Rows from block 13 of the image encoder, named by matrix and row number. Rows with one number belong to one channel. Each number is 200 + 30 x the weight over its row's rms, rounded and kept within 0 to 999. All counts start at 0. After the name is the row's rms in percent of the matrix's.
# conv1: bottleneck pointwise conv (encoder.blocks.15.conv1.weight, 64x96x1x1), inputs 0-95
# conv2: growth 3x3 conv (encoder.blocks.15.conv2.weight, 16x64x3x3, transposed), outputs 0-7, a 3x3 kernel for each
conv1.9,096,178,201,207,156,197,175,180,179,193,169,197,260,174,193,201,229,172,148,175,198,192,185,159,145,181,148,252,232,258,183,279,167,158,140,199,211,224,161,180,214,185,259,215,201,213,208,195,198,216,253,185,242,190,185,154,181,251,176,181,204,193,203,177,213,162,199,159,222,193,189,211,189,197,150,215,194,194,214,215,186,150,192,198,228,217,173,194,217,195,144,181,160,270,200,160,166
conv2.9,101,254,252,231,194,157,186,181,180,173,175,154,183,207,145,203,155,214,170,162,151,168,193,169,187,223,305,246,201,177,173,222,170,209,215,165,164,219,244,222,189,192,207,185,175,192,202,196,232,192,174,194,227,212,236,194,214,207,228,195,232,207,164,179,183,176,156,200,191,183,167,143,179
conv1.10,108,281,271,233,186,212,234,139,194,169,223,230,204,200,251,207,198,167,175,201,170,211,204,233,234,177,208,182,279,150,184,201,200,201,165,156,154,146,223,195,162,165,174,174,196,157,194,200,238,233,212,181,178,217,180,219,197,202,155,183,168,210,181,186,221,203,195,189,182,223,258,205,189,252,193,224,178,178,205,201,196,182,205,199,181,206,165,195,230,150,204,158,247,181,147,155,165
conv2.10,101,185,183,169,229,197,168,223,216,200,223,269,253,203,190,233,189,152,137,196,180,184,179,189,185,218,199,199,172,218,232,163,217,197,209,216,176,136,184,184,176,187,182,243,193,181,171,178,183,213,211,200,195,174,169,159,172,192,179,177,155,261,224,192,186,174,184,197,182,236,202,179,213
conv1.11,099,151,188,224,186,160,168,198,171,178,176,220,236,226,175,218,171,183,194,206,178,189,164,209,165,211,182,217,221,156,186,208,197,149,214,189,240,179,184,141,181,203,181,173,177,184,185,183,243,204,184,221,167,173,181,215,191,231,173,178,163,176,260,212,233,257,237,163,196,195,191,218,206,196,218,205,136,203,206,207,187,229,212,155,146,154,193,202,243,206,159,269,306,203,200,151,174
conv2.11,091,168,202,199,182,170,205,187,169,172,180,160,157,209,146,214,215,235,237,164,249,254,165,199,239,212,212,212,144,127,153,213,226,261,174,199,250,227,226,233,199,184,241,191,172,221,250,268,256,166,144,209,183,180,217,210,222,175,198,173,180,184,186,180,251,220,215,220,211,163,219,220,166
conv1.12,098,214,181,171,180,191,182,223,214,212,216,147,185,232,254,225,233,318,186,193,212,194,220,212,193,203,195,172,207,207,233,167,219,186,171,180,204,179,176,234,194,177,181,233,199,189,185,225,242,161,167,202,199,167,186,233,184,143,168,152,232,187,200,207,201,201,245,178,195,202,206,203,193,237,200,146,206,249,202,174,140,139,240,202,226,228,183,178,181,202,257,236,147,214,270,197,226
conv2.12,099,184,153,194,180,154,191,171,175,191,201,180,208,255,180,226,166,214,229,129,188,183,145,194,193,158,208,219,176,131,161,257,194,239,222,176,208,200,209,194,187,200,202,165,188,215,255,227,270,242,174,185,233,167,197,193,233,203,185,208,231,188,228,217,218,230,217,205,214,178,167,219,206
conv1.13,112,208,202,210,199,236,195,161,234,191,171,201,161,264,202,202,145,237,248,196,196,234,210,247,181,232,189,222,174,189,147,215,207,172,169,230,266,168,207,240,199,213,257,160,195,169,191,150,174,226,196,220,212,173,196,234,179,195,163,206,166,214,185,196,167,151,198,178,177,185,212,203,193,196,226,104,201,227,197,191,197,162,168,143,195,175,168,149,248,167,174,184,165,219,199,198,150
conv2.13,128,195,162,175,187,136,204,224,216,237,210,157,193,280,194,229,232,279,252,154,131,177,215,187,198,243,284,256,177,131,146,232,200,250,232,229,231,181,188,170,212,193,200,190,196,216,205,212,212,193,173,180,209,205,204,216,181,195,232,192,228,218,179,187,231,230,193,225,241,206,216,232,226
conv1.14,100,224,201,228,214,177,211,134,188,199,155,229,184,165,153,179,232,200,230,233,227,204,210,210,183,188,227,180,171,227,199,233,213,197,180,179,233,180,202,190,263,213,205,207,203,190,162,171,229,213,234,176,202,206,154,188,249,232,203,199,164,206,211,178,175,181,165,189,240,202,198,237,217,296,168,165,157,128,185,189,181,146,163,228,210,195,257,230,192,143,237,155,160,155,210,215,194
conv2.14,097,195,179,160,196,194,179,220,206,167,174,183,209,193,201,217,185,175,188,183,186,214,167,216,179,203,223,200,184,233,246,144,192,211,203,198,198,168,184,200,218,209,237,224,208,228,176,163,154,180,215,156,195,219,208,215,206,206,221,230,214,218,218,202,164,191,224,183,212,257,202,194,212
conv1.15,097,157,216,251,190,227,185,161,214,152,180,226,201,215,183,153,203,190,208,219,183,165,178,146,180,222,227,190,173,202,178,144,161,202,182,222,184,221,178,168,247,170,181,199,195,215,204,220,168,182,149,145,164,183,208,172,235,142,246,192,216,214,167,262,190,257,212,189,160,171,183,178,230,179,211,192,181,213,194,209,201,211,208,200,176,136,228,180,231,166,197,237,230,199,104,241,170
conv2.15,106,188,192,225,194,225,250,256,221,243,227,220,166,218,256,180,192,183,189,257,220,192,189,210,188,195,174,181,244,289,253,148,153,155,180,201,191,270,197,189,266,203,187,225,224,200,189,163,164,205,188,168,208,214,188,211,174,174,209,183,180,193,197,204,165,162,182,186,186,185,224,232,205
conv1.16,111,151,219,200,187,195,239,237,168,214,217,203,230,245,186,206,224,213,178,183,209,200,225,196,193,226,171,174,197,178,177,290,212,274,226,254,194,202,181,228,164,213,199,175,189,201,191,193,298,181,209,182,211,220,237,220,224,191,211,176,213,210,211,201,119,184,174,215,197,169,177,235,215,241,210,136,220,212,189,204,214,177,269,164,146,231,191,186,241,227,190,171,203,212,223,192,145
conv2.16,096,207,251,207,207,169,179,168,162,182,149,170,184,197,182,181,166,160,177,199,206,212,217,164,208,210,162,205,157,199,193,217,212,221,235,249,241,229,263,289,187,225,255,181,172,164,257,236,241,247,211,210,232,246,248,160,183,203,198,209,226,242,274,247,213,194,250,243,189,247,218,172,204
conv1.17,102,204,195,216,135,206,200,228,193,199,199,181,241,207,161,182,180,183,180,167,214,223,181,182,180,202,209,222,290,224,200,179,278,193,192,142,188,237,198,212,208,174,209,166,230,236,193,188,219,197,221,206,255,228,184,139,212,162,221,238,194,171,245,169,250,199,193,169,203,160,205,176,201,234,237,181,212,170,293,258,183,214,200,176,218,193,187,195,213,129,162,182,208,209,199,236,193
conv2.17,109,243,254,232,217,164,211,142,148,161,199,221,213,213,119,258,193,254,187,202,154,184,253,195,212,229,272,216,186,205,167,220,200,226,174,147,180,217,269,214,219,191,192,220,207,205,223,216,219,211,199,223,202,200,249,188,206,187,205,162,208,183,150,150,179,132,172,183,165,189,174,155,178
conv1.18,111,292,177,178,207,152,154,228,223,219,240,198,213,188,192,196,174,191,223,206,167,220,211,188,194,152,203,166,168,230,230,218,138,233,213,178,148,177,201,199,164,220,135,211,222,151,219,171,149,204,228,234,177,208,190,191,165,224,168,185,236,197,203,197,186,140,228,197,205,197,251,215,191,211,213,223,199,258,190,236,222,236,143,235,161,226,195,214,227,158,209,159,261,182,190,184,203
conv2.18,111,177,216,230,162,204,201,184,156,165,139,195,210,155,194,220,198,187,193,192,220,232,191,187,196,210,206,190,188,193,214,162,200,180,194,215,200,192,206,218,166,214,199,195,234,201,189,189,182,177,170,148,184,167,160,193,192,217,189,179,193,203,157,165,215,233,193,196,222,199,152,172,168
conv1.19,100,186,166,183,211,260,169,218,202,168,193,196,264,180,161,222,161,172,239,213,170,217,262,144,191,210,164,185,153,206,185,181,194,190,190,183,181,202,150,178,171,175,199,202,155,197,211,255,226,170,188,171,200,172,177,162,197,186,253,193,210,199,212,190,170,163,170,202,228,210,202,204,216,214,193,177,188,293,225,227,173,256,204,271,159,184,184,206,183,219,177,169,165,168,155,164,251
conv2.19,110,250,289,276,168,165,198,148,122,154,188,177,199,215,181,206,222,237,220,225,188,230,247,140,203,227,180,191,233,237,227,217,185,201,169,155,188,287,225,229,218,169,189,186,192,166,193,163,227,207,152,210,226,205,241,208,226,223,221,210,220,201,160,191,203,229,187,189,216,174,181,177,181
conv1.20,094,265,183,205,231,197,223,202,173,260,194,208,181,205,178,248,190,261,164,206,188,225,164,149,260,160,197,183,158,202,189,216,152,211,211,189,170,156,244,192,201,198,239,238,245,255,224,175,239,191,182,146,159,233,157,163,185,192,196,201,215,219,142,215,251,185,137,185,180,234,150,210,190,187,164,210,186,203,197,203,175,163,152,215,172,191,149,200,182,189,184,196,174,179,215,213,189
conv2.20,091,175,163,178,192,187,192,182,211,196,206,205,194,177,175,169,188,230,208,222,254,229,192,208,232,183,157,182,199,176,187,214,225,199,193,182,190,175,170,152,200,244,212,211,207,223,216,223,222,229,220,212,274,289,248,189,255,209,206,287,222,188,247,213,216,251,169,195,197,145,204,198,166
conv1.21,095,191,206,191,240,162,218,178,194,229,168,146,243,264,236,230,196,242,213,201,189,225,215,249,149,255,201,184,171,210,182,201,210,177,189,232,177,209,228,170,180,273,212,213,197,234,220,199,200,137,187,188,177,268,192,225,192,173,193,207,215,248,234,205,182,290,183,181,215,234,201,219,206,256,173,178,192,160,198,191,192,202,208,164,219,199,229,211,215,200,158,145,195,166,249,212,157
conv2.21,097,150,163,194,192,193,221,220,236,215,206,160,190,210,155,185,182,231,204,171,236,220,197,192,205,201,160,186,194,148,164,204,233,227,211,205,224,213,240,186,212,236,231,218,236,254,208,190,194,225,177,191,264,236,227,188,269,212,192,255,217,215,265,210,207,266,201,166,220,179,165,190,219
conv1.22,105,251,178,184,253,238,161,230,211,211,170,197,191,200,192,173,233,211,170,174,204,195,177,152,186,194,174,264,167,187,239,201,166,159,231,236,223,225,191,173,198,194,225,227,195,184,247,215,268,184,223,231,194,197,196,155,203,221,209,208,239,149,206,270,163,168,159,232,183,205,198,245,234,203,234,203,185,214,203,172,271,196,183,162,160,165,185,126,199,234,172,208,177,178,187,178,161
conv2.22,115,192,164,167,202,215,184,178,188,156,170,115,109,153,178,155,212,180,195,204,220,167,175,212,186,189,176,204,256,220,224,209,204,206,178,158,167,191,204,235,211,224,250,237,221,250,186,217,225,163,203,214,160,178,202,209,215,212,202,241,215,174,207,204,248,228,193,212,186,183,216,204,169
conv1.23,092,210,219,226,203,212,179,220,242,236,186,221,186,220,239,203,173,187,151,193,229,181,227,285,234,219,192,205,191,135,211,188,143,170,239,192,210,148,163,203,180,220,196,166,197,180,194,192,207,176,174,188,193,269,184,223,191,151,193,169,250,234,149,207,219,234,140,158,226,177,195,213,228,252,217,165,196,164,175,191,183,168,193,158,243,208,186,160,197,225,179,235,181,196,231,149,245
conv2.23,091,203,189,176,226,186,197,232,199,203,194,220,211,200,165,175,123,158,169,211,228,188,225,190,202,227,201,232,226,185,202,229,221,207,218,256,239,186,266,239,156,239,203,167,192,183,178,209,201,175,198,191,214,211,217,229,216,206,243,237,221,255,242,227,199,232,206,200,232,219,173,173,239
conv1.24,095,202,150,249,183,260,167,184,220,166,206,238,172,221,205,197,194,162,170,195,239,187,197,230,202,166,195,151,169,242,187,198,180,204,199,246,188,181,168,106,172,211,182,186,196,221,210,200,150,167,166,178,224,182,169,146,169,197,178,185,204,219,163,206,251,189,186,205,189,213,173,153,256,189,195,192,153,198,169,181,192,162,178,224,139,240,222,175,204,216,223,168,220,199,116,171,213
conv2.24,118,254,229,238,232,191,205,239,197,216,192,261,241,212,229,170,168,182,193,202,232,194,231,197,212,229,216,201,212,193,222,152,166,147,221,227,229,210,279,262,127,197,184,187,223,195,142,160,170,159,172,150,193,197,187,202,185,226,202,173,218,240,220,225,190,188,181,198,236,230,191,207,264
conv1.25,090,242,231,186,162,230,240,200,212,268,176,209,247,210,223,267,189,161,223,213,168,243,225,208,180,151,193,284,138,200,200,201,220,181,199,206,244,190,218,188,212,243,164,238,225,168,247,199,250,227,177,191,186,260,217,234,190,210,176,196,186,199,156,199,184,166,204,165,199,211,217,171,176,202,226,215,189,250,179,213,204,224,204,226,193,202,256,235,221,164,246,181,245,245,192,225,203
conv2.25,085,149,136,171,189,186,199,202,208,217,179,149,154,175,172,176,164,160,162,152,268,229,181,161,204,210,178,186,155,145,173,194,233,223,193,210,225,179,197,190,175,199,193,188,200,207,228,210,198,214,175,197,233,233,248,155,221,199,196,260,221,223,254,193,221,290,208,161,242,167,154,161,165
conv1.26,098,219,193,213,206,193,155,155,213,200,152,189,192,223,179,185,148,165,199,169,206,217,188,192,193,254,163,200,150,203,183,182,156,156,199,213,163,155,223,144,228,216,186,248,197,105,204,174,201,221,137,160,211,175,202,138,249,192,199,141,207,215,176,211,278,220,201,204,186,176,145,180,215,193,184,191,208,206,181,173,218,195,183,201,185,176,207,231,143,225,190,184,207,235,168,193,156
conv2.26,093,184,190,228,233,210,247,284,296,272,270,260,214,248,220,212,174,224,186,202,152,222,207,239,234,215,263,215,192,177,205,182,177,237,182,145,208,221,218,263,169,159,201,211,261,242,180,179,152,189,223,191,229,261,241,188,164,208,195,163,177,207,169,183,196,188,200,195,193,196,226,218,187
conv1.27,105,155,159,196,215,201,267,220,191,187,205,158,203,142,240,184,175,159,251,162,150,226,215,236,206,213,174,195,172,203,159,240,176,166,274,211,167,202,200,187,184,209,244,173,201,253,215,223,158,199,192,236,250,194,193,182,171,172,224,186,222,129,188,180,159,177,220,236,191,229,157,155,196,162,190,197,212,180,175,196,199,154,201,184,193,179,248,200,183,189,169,130,197,166,192,177,199
conv2.27,104,230,219,223,207,196,175,214,185,214,175,144,157,165,178,137,190,192,182,181,331,194,233,260,228,199,205,185,202,148,178,219,200,147,221,226,215,199,188,218,163,199,175,191,218,176,201,222,206,203,197,185,251,250,240,154,166,163,189,231,191,252,320,234,227,210,214,201,235,185,253,258,231
conv1.28,104,148,182,183,136,122,182,191,247,192,196,203,191,211,205,210,174,212,198,226,177,192,222,237,220,203,194,209,178,178,199,233,175,217,191,222,222,215,184,270,179,175,163,189,175,190,203,281,178,209,242,217,209,158,229,192,216,198,268,203,180,174,208,212,191,218,205,241,231,216,225,179,235,161,216,168,200,263,238,195,217,122,166,238,206,159,193,136,171,189,243,214,204,177,174,235,176
conv2.28,111,200,271,276,191,223,225,208,164,191,175,145,172,210,204,180,177,197,216,218,167,181,231,171,173,223,155,179,182,166,186,209,199,215,233,266,249,252,123,144,281,176,208,224,225,237,230,204,216,251,213,225,219,211,235,216,220,213,239,207,204,255,213,201,206,207,205,201,189,215,215,222,249
conv1.29,102,167,214,195,193,254,167,185,241,230,214,209,197,184,184,210,216,156,210,232,173,157,196,261,251,188,210,177,129,260,209,213,145,215,198,194,199,176,158,176,228,239,150,207,229,194,235,185,222,167,189,192,167,231,204,218,189,217,194,184,236,231,218,169,156,223,194,208,233,176,206,206,201,231,158,176,171,213,194,234,191,187,231,158,259,217,149,156,180,256,229,176,235,220,264,162,222
conv2.29,112,204,182,195,195,167,184,216,188,199,202,244,215,208,176,163,183,174,208,225,255,218,219,177,211,216,214,214,261,234,245,202,187,184,183,212,216,219,265,261,124,193,182,159,216,186,166,176,186,181,185,176,205,208,214,184,186,211,175,196,211,197,221,215,196,202,188,202,230,221,196,201,254
conv1.30,113,185,163,159,173,194,210,224,176,215,183,168,176,190,202,205,154,174,171,180,181,177,192,191,220,221,160,188,191,206,180,177,179,167,226,186,209,203,183,172,234,209,128,190,166,218,242,189,172,220,165,260,200,244,220,218,189,228,183,171,210,185,174,171,246,216,152,195,208,207,227,165,265,197,203,252,180,185,212,172,181,202,146,273,220,172,189,142,204,195,149,185,305,224,179,211,170
conv2.30,086,198,211,210,191,192,213,203,220,225,212,218,190,191,195,172,192,181,145,205,204,216,236,248,232,260,260,223,171,150,211,202,191,258,208,194,269,249,232,248,181,187,187,196,177,147,196,246,228,203,286,249,211,270,269,212,211,196,205,175,166,246,221,184,218,205,190,225,214,186,270,262,213
conv1.31,111,224,184,186,171,192,218,209,219,206,192,231,213,189,190,188,188,234,155,181,192,164,222,165,171,179,242,151,190,194,186,204,180,216,178,200,207,197,226,196,149,171,237,235,184,151,170,193,190,169,183,196,190,175,202,175,165,211,265,171,205,206,164,187,202,128,183,156,182,194,141,192,200,198,190,173,161,226,119,166,179,166,224,216,204,152,210,177,233,208,241,120,280,230,175,252,210
conv2.31,104,245,244,251,210,171,243,218,175,239,185,228,165,207,212,159,146,172,180,218,171,193,226,165,190,230,204,176,231,214,198,219,186,193,188,199,197,324,196,192,249,205,194,229,245,248,250,191,181,272,219,210,219,205,204,231,181,200,193,164,164,203,167,232,138,159,179,181,188,207,167,169,174
conv1.32,096,213,203,172,203,206,179,155,168,158,155,185,228,261,205,176,157,176,173,211,186,156,186,181,227,225,214,158,167,170,199,174,169,197,212,172,173,236,200,180,251,183,171,195,227,138,194,151,183,198,186,214,185,153,159,210,232,176,154,188,210,234,191,157,217,239,219,178,214,164,237,177,164,229,210,221,264,178,168,181,193,212,200,200,230,164,136,225,157,164,240,261,200,167,195,163,173
conv2.32,091,167,171,192,217,190,230,270,292,262,253,261,256,211,197,205,145,177,140,180,170,203,131,233,207,164,216,234,166,182,212,189,177,222,226,176,217,173,174,198,200,195,206,227,276,248,214,217,200,200,228,180,216,228,192,192,167,186,203,179,193,193,195,191,202,209,250,209,206,234,219,227,192
conv1.33,095,229,202,231,168,271,189,170,186,174,161,227,202,241,207,214,163,132,231,167,167,179,208,217,198,221,161,167,177,207,183,177,174,168,230,186,171,181,237,156,205,204,192,160,184,194,201,173,190,214,175,144,207,147,235,151,162,187,166,169,214,219,198,185,163,275,226,234,195,175,173,136,262,203,226,199,207,176,165,213,213,146,175,171,186,217,229,172,188,212,169,241,162,192,198,207,236
conv2.33,114,219,203,210,234,170,203,279,239,256,253,277,248,240,230,204,167,199,199,202,228,227,187,218,234,225,226,229,187,166,195,174,174,174,222,213,238,211,259,256,170,206,203,220,262,216,153,182,167,161,184,181,226,228,212,202,166,211,204,153,188,228,211,223,206,200,197,213,220,212,220,242,227
conv1.34,107,188,144,187,187,299,186,147,241,199,175,213,173,197,236,203,225,182,195,191,198,251,165,162,221,202,208,213,187,230,217,192,200,212,220,152,178,218,212,162,210,259,198,191,231,164,241,203,133,203,297,240,208,162,231,198,206,256,181,182,225,168,237,218,210,221,187,162,191,201,191,166,170,213,189,197,174,195,159,187,195,171,227,175,204,184,192,232,201,243,179,205,176,146,197,245,186
conv2.34,092,209,217,211,189,192,148,191,180,158,196,174,158,211,200,186,223,198,209,197,237,199,220,181,199,218,173,165,206,177,194,188,167,147,170,193,194,294,179,244,221,152,170,223,220,197,157,152,163,145,132,172,171,167,186,198,246,233,175,237,220,161,213,189,187,221,145,142,213,147,133,145,173
conv1.35,097,217,183,223,223,231,221,166,197,205,209,216,234,157,167,193,190,200,186,164,295,229,173,207,216,189,179,233,186,257,231,234,170,208,223,208,209,200,208,223,214,155,212,194,190,180,253,189,161,157,234,145,161,236,213,157,240,210,227,164,230,217,208,159,200,212,157,173,255,220,164,188,184,196,206,230,150,197,280,170,162,186,191,246,160,223,169,200,164,201,167,214,186,190,154,214,218
conv2.35,126,195,207,196,167,164,171,176,164,161,192,192,180,182,173,176,182,171,167,213,217,233,239,174,208,192,178,180,213,204,214,152,171,161,167,167,203,221,213,235,172,204,210,175,189,203,169,158,188,167,188,180,206,235,247,235,239,222,245,232,256,200,171,181,201,212,186,186,212,198,171,121,197
conv1.36,085,149,185,210,187,226,217,181,180,243,172,194,268,203,229,216,201,197,179,202,195,245,212,191,170,239,225,181,156,185,209,215,190,217,221,183,194,207,201,205,206,222,235,172,160,148,219,182,232,222,149,275,174,146,164,227,183,138,192,245,227,181,202,209,159,217,248,186,240,231,186,174,194,207,227,178,153,228,248,194,229,197,262,215,176,214,267,256,151,203,216,207,180,213,182,238,189
conv2.36,095,190,175,224,204,175,197,199,191,217,156,115,151,195,152,201,218,226,215,151,297,227,172,207,230,150,132,171,169,152,168,231,236,215,200,195,209,205,220,225,191,202,192,185,197,187,255,247,253,248,170,233,263,209,248,149,219,164,173,235,191,206,288,204,237,271,218,201,257,176,201,222,175
conv1.37,110,180,200,198,245,195,197,206,213,180,218,155,210,192,186,160,158,207,201,235,170,182,195,214,181,168,238,192,230,195,167,186,185,177,197,237,169,158,206,144,192,256,178,186,214,171,197,170,186,193,133,181,215,132,227,161,153,186,210,204,217,187,135,251,170,173,179,187,180,187,188,271,196,233,188,252,158,244,183,210,195,239,181,190,222,302,191,197,193,206,203,217,256,190,206,209,172
conv2.37,111,215,220,220,192,219,187,241,194,166,156,197,218,163,210,220,198,213,221,178,196,207,157,215,204,176,197,185,211,279,221,177,214,150,181,198,145,168,189,217,169,189,216,207,222,216,161,154,158,169,157,147,190,151,155,173,176,203,162,194,190,168,176,183,166,178,185,165,163,176,163,158,158
conv1.38,106,176,154,192,217,184,231,242,199,187,226,233,195,261,233,184,165,233,236,177,202,250,175,170,186,185,185,223,210,169,212,187,249,201,188,192,183,223,184,191,208,205,211,178,168,177,166,185,206,206,196,217,175,191,244,187,204,224,202,174,208,182,171,189,187,227,163,229,208,189,268,176,183,192,211,141,245,210,215,209,233,198,195,192,202,240,146,135,183,176,213,173,101,158,205,298,161
conv2.38,102,208,205,229,205,140,196,215,221,218,214,178,203,256,186,231,198,262,207,204,168,188,236,204,199,235,201,217,203,146,164,228,183,210,211,201,195,245,212,184,252,187,181,225,188,200,239,236,222,227,180,199,196,174,178,241,214,186,213,191,160,201,180,146,188,203,183,179,187,183,167,218,203
conv1.39,107,153,234,184,205,196,191,166,218,188,146,162,185,196,196,212,165,181,193,210,232,224,177,163,197,157,316,185,226,169,202,196,184,169,180,200,210,163,197,241,229,183,185,234,159,201,212,173,239,182,169,210,226,181,137,230,230,174,194,186,183,192,189,174,199,189,158,219,197,201,231,189,189,258,190,241,219,180,170,179,214,119,225,159,194,199,261,163,257,224,161,180,238,188,194,206,205
conv2.39,114,184,177,201,176,208,196,247,203,209,237,199,212,202,228,221,197,150,156,191,178,170,154,169,148,187,185,179,228,244,247,189,180,176,174,188,155,211,148,194,261,211,262,248,273,265,204,179,200,224,179,201,204,189,211,217,222,197,214,236,179,191,203,214,192,167,196,188,185,203,189,177,169
conv1.40,098,183,204,237,163,176,198,222,212,167,212,186,257,163,202,173,180,170,192,217,195,180,240,152,181,181,200,208,211,193,227,203,159,138,149,190,224,153,167,241,231,179,204,189,232,216,171,177,201,225,235,219,276,207,187,189,194,220,178,190,205,218,192,189,188,182,150,187,218,196,194,226,159,225,177,222,151,206,164,218,197,112,182,209,222,160,184,168,268,214,177,163,211,234,257,146,251
conv2.40,082,237,251,242,190,183,209,176,177,163,168,155,209,162,104,197,175,200,196,174,122,191,248,173,199,287,271,231,196,218,178,240,197,223,160,167,165,238,281,232,230,189,216,204,207,178,190,211,251,199,179,232,201,175,236,199,227,211,194,223,225,224,204,205,213,189,179,186,163,182,181,184,219
conv1.41,099,146,219,209,200,207,161,165,191,156,194,191,201,203,161,224,187,208,174,255,227,248,195,160,194,255,214,202,185,219,202,241,167,179,154,188,209,179,204,228,211,200,171,161,200,187,158,190,148,171,263,227,146,196,201,219,192,207,191,178,198,202,201,211,198,178,324,178,196,165,209,214,254,191,185,173,205,214,237,172,242,169,232,189,210,226,226,216,148,183,261,199,187,192,162,202,240
conv2.41,094,175,195,179,190,171,186,197,187,187,172,172,170,237,174,194,211,236,220,123,219,220,126,154,182,196,214,195,153,155,148,225,224,237,211,208,197,185,175,187,190,193,214,184,207,223,273,254,267,228,128,181,196,135,161,201,275,192,233,275,247,205,250,221,204,239,254,209,249,215,200,226,203
conv1.42,094,205,182,211,207,249,213,229,160,182,219,234,222,208,274,159,212,200,164,193,178,158,201,197,170,190,166,226,237,201,194,167,216,235,187,216,230,212,189,173,196,203,245,207,259,232,272,197,183,226,181,234,199,225,206,218,211,229,186,199,165,208,144,204,195,187,233,223,214,192,200,220,164,200,234,196,166,166,215,176,243,259,170,238,205,227,186,167,274,288,215,214,215,241,228,141,199
conv2.42,070,220,174,183,195,191,201,174,176,184,192,205,182,178,194,182,178,218,185,168,248,187,192,178,219,181,164,195,235,170,185,259,253,248,186,195,206,168,240,212,166,234,191,147,163,162,211,183,208,225,150,203,243,191,218,184,238,195,191,228,213,208,211,178,229,286,150,184,220,144,156,147,181
conv1.43,096,174,189,214,162,212,240,193,209,169,188,172,148,183,205,201,186,173,219,214,163,284,184,172,219,166,165,181,164,268,209,189,197,184,238,214,170,164,222,227,189,193,245,195,192,156,223,166,193,205,156,187,221,178,225,195,235,264,172,194,220,241,206,183,190,187,189,194,207,182,193,166,219,216,172,186,134,218,257,157,206,118,175,176,203,207,179,159,209,200,149,196,213,248,257,159,198
conv2.43,100,178,184,207,175,151,171,199,161,196,191,148,169,206,189,227,252,310,220,175,235,243,187,177,204,205,208,173,185,148,167,222,208,242,202,171,217,206,192,225,179,191,209,183,202,187,222,175,222,227,151,206,270,247,271,230,224,221,214,210,228,208,205,183,208,222,138,193,217,150,179,142,148
conv1.44,105,194,173,191,177,188,174,194,201,220,175,267,146,178,173,251,216,227,190,217,181,179,194,141,222,204,195,172,220,206,220,160,143,142,236,177,228,223,184,163,204,178,222,184,222,314,187,169,130,194,203,184,195,241,203,183,170,210,201,220,189,239,196,214,203,217,226,208,186,158,155,189,179,197,187,204,230,217,197,223,184,167,194,201,169,233,210,147,223,206,160,219,128,221,218,252,205
conv2.44,102,194,203,177,186,183,174,175,185,200,248,257,209,186,219,180,150,178,212,234,269,200,216,232,224,211,197,192,229,209,188,184,173,124,168,183,178,186,135,127,213,228,175,209,198,222,190,202,199,174,175,170,184,189,162,264,220,163,232,250,191,201,224,218,193,177,168,184,157,129,185,213,153
conv1.45,101,231,216,197,233,197,195,186,172,189,162,197,201,175,234,255,206,201,222,157,171,168,217,177,242,233,173,238,208,182,172,212,149,247,181,188,189,216,238,188,232,219,253,217,254,209,181,202,186,156,160,218,202,241,214,172,202,193,181,118,167,220,216,199,233,213,200,254,193,176,202,174,181,189,188,219,234,216,154,185,227,168,140,171,173,178,229,124,151,225,248,188,147,187,161,206,178
conv2.45,095,180,141,157,182,185,167,241,259,269,272,242,214,232,212,171,145,108,160,211,195,192,183,212,200,218,185,209,238,188,219,220,189,176,233,226,204,192,200,199,189,223,212,208,248,221,195,201,203,216,229,175,236,223,199,253,192,191,229,173,168,225,204,207,184,229,223,197,216,236,207,269,291
conv1.46,108,219,204,200,176,233,195,186,184,188,198,171,169,232,239,203,253,156,193,177,186,260,162,203,198,217,254,204,231,197,232,205,196,167,192,169,186,168,209,149,168,221,140,190,173,207,163,161,220,209,227,165,205,199,207,162,210,257,174,190,221,147,224,177,222,183,184,230,247,198,219,218,163,273,214,160,215,217,163,207,272,183,188,182,168,208,152,192,188,214,238,202,275,170,162,164,175
conv2.46,108,163,173,216,160,175,178,218,176,160,208,216,230,182,205,234,199,202,191,186,219,223,195,215,200,222,226,179,140,139,179,154,206,199,186,223,225,195,192,236,151,160,202,178,201,193,184,176,189,162,154,167,188,170,183,187,182,221,200,176,215,214,193,175,203,190,182,183,193,195,164,156,180
conv1.47,101,196,195,175,258,182,214,192,175,179,208,168,210,149,152,228,160,199,168,205,166,215,198,178,210,212,272,239,162,167,202,205,179,207,208,217,153,200,203,189,180,205,179,240,182,212,214,194,159,255,216,211,161,140,238,163,211,203,183,228,200,202,187,177,184,190,198,152,152,180,195,201,188,211,216,224,189,194,292,215,190,223,164,185,124,288,202,181,178,256,228,216,186,192,223,160,193
conv2.47,102,220,181,168,213,224,189,235,212,214,178,173,180,160,216,208,207,227,210,172,220,195,149,200,208,135,171,185,189,215,197,201,204,172,171,160,132,140,144,187,184,184,200,256,261,219,192,202,213,196,190,229,171,170,195,217,217,203,208,232,173,162,172,163,244,194,185,207,162,132,202,166,114
conv1.48,092,208,185,194,196,220,191,227,188,293,202,190,225,194,215,184,158,196,198,213,172,241,171,197,160,177,206,133,183,123,208,208,274,168,216,164,178,182,167,210,180,203,196,217,229,244,157,178,221,167,178,237,200,180,161,193,195,202,206,202,153,217,210,160,234,145,216,159,181,216,200,172,220,229,197,186,219,183,239,216,177,196,137,213,217,235,226,163,243,242,210,205,179,264,249,173,201
conv2.48,085,177,154,178,191,174,216,188,180,224,202,184,182,192,194,181,226,285,226,152,267,204,179,224,256,137,180,184,202,159,155,250,227,236,189,164,181,174,178,158,198,234,183,195,210,207,213,208,229,261,165,228,277,213,232,142,214,137,164,243,179,173,226,154,234,250,171,213,230,156,201,203,142
conv1.49,101,181,164,242,161,213,235,189,231,178,187,198,178,164,186,175,228,143,158,182,179,250,178,186,182,223,184,276,197,164,196,277,178,172,170,184,245,204,158,204,157,178,226,204,174,214,183,202,201,179,232,191,222,172,214,231,164,160,178,182,186,205,185,225,222,214,157,196,161,198,203,223,166,216,176,178,250,199,166,190,135,169,171,179,261,216,208,191,202,210,238,138,218,214,259,210,159
conv2.49,120,257,255,232,188,165,190,180,165,172,161,141,171,194,140,209,185,244,213,178,139,190,213,179,202,240,278,229,167,147,149,237,186,207,254,210,187,225,236,249,198,188,202,195,199,202,214,212,221,189,165,173,155,166,186,162,167,198,187,196,236,208,213,190,154,174,163,186,218,205,179,181,209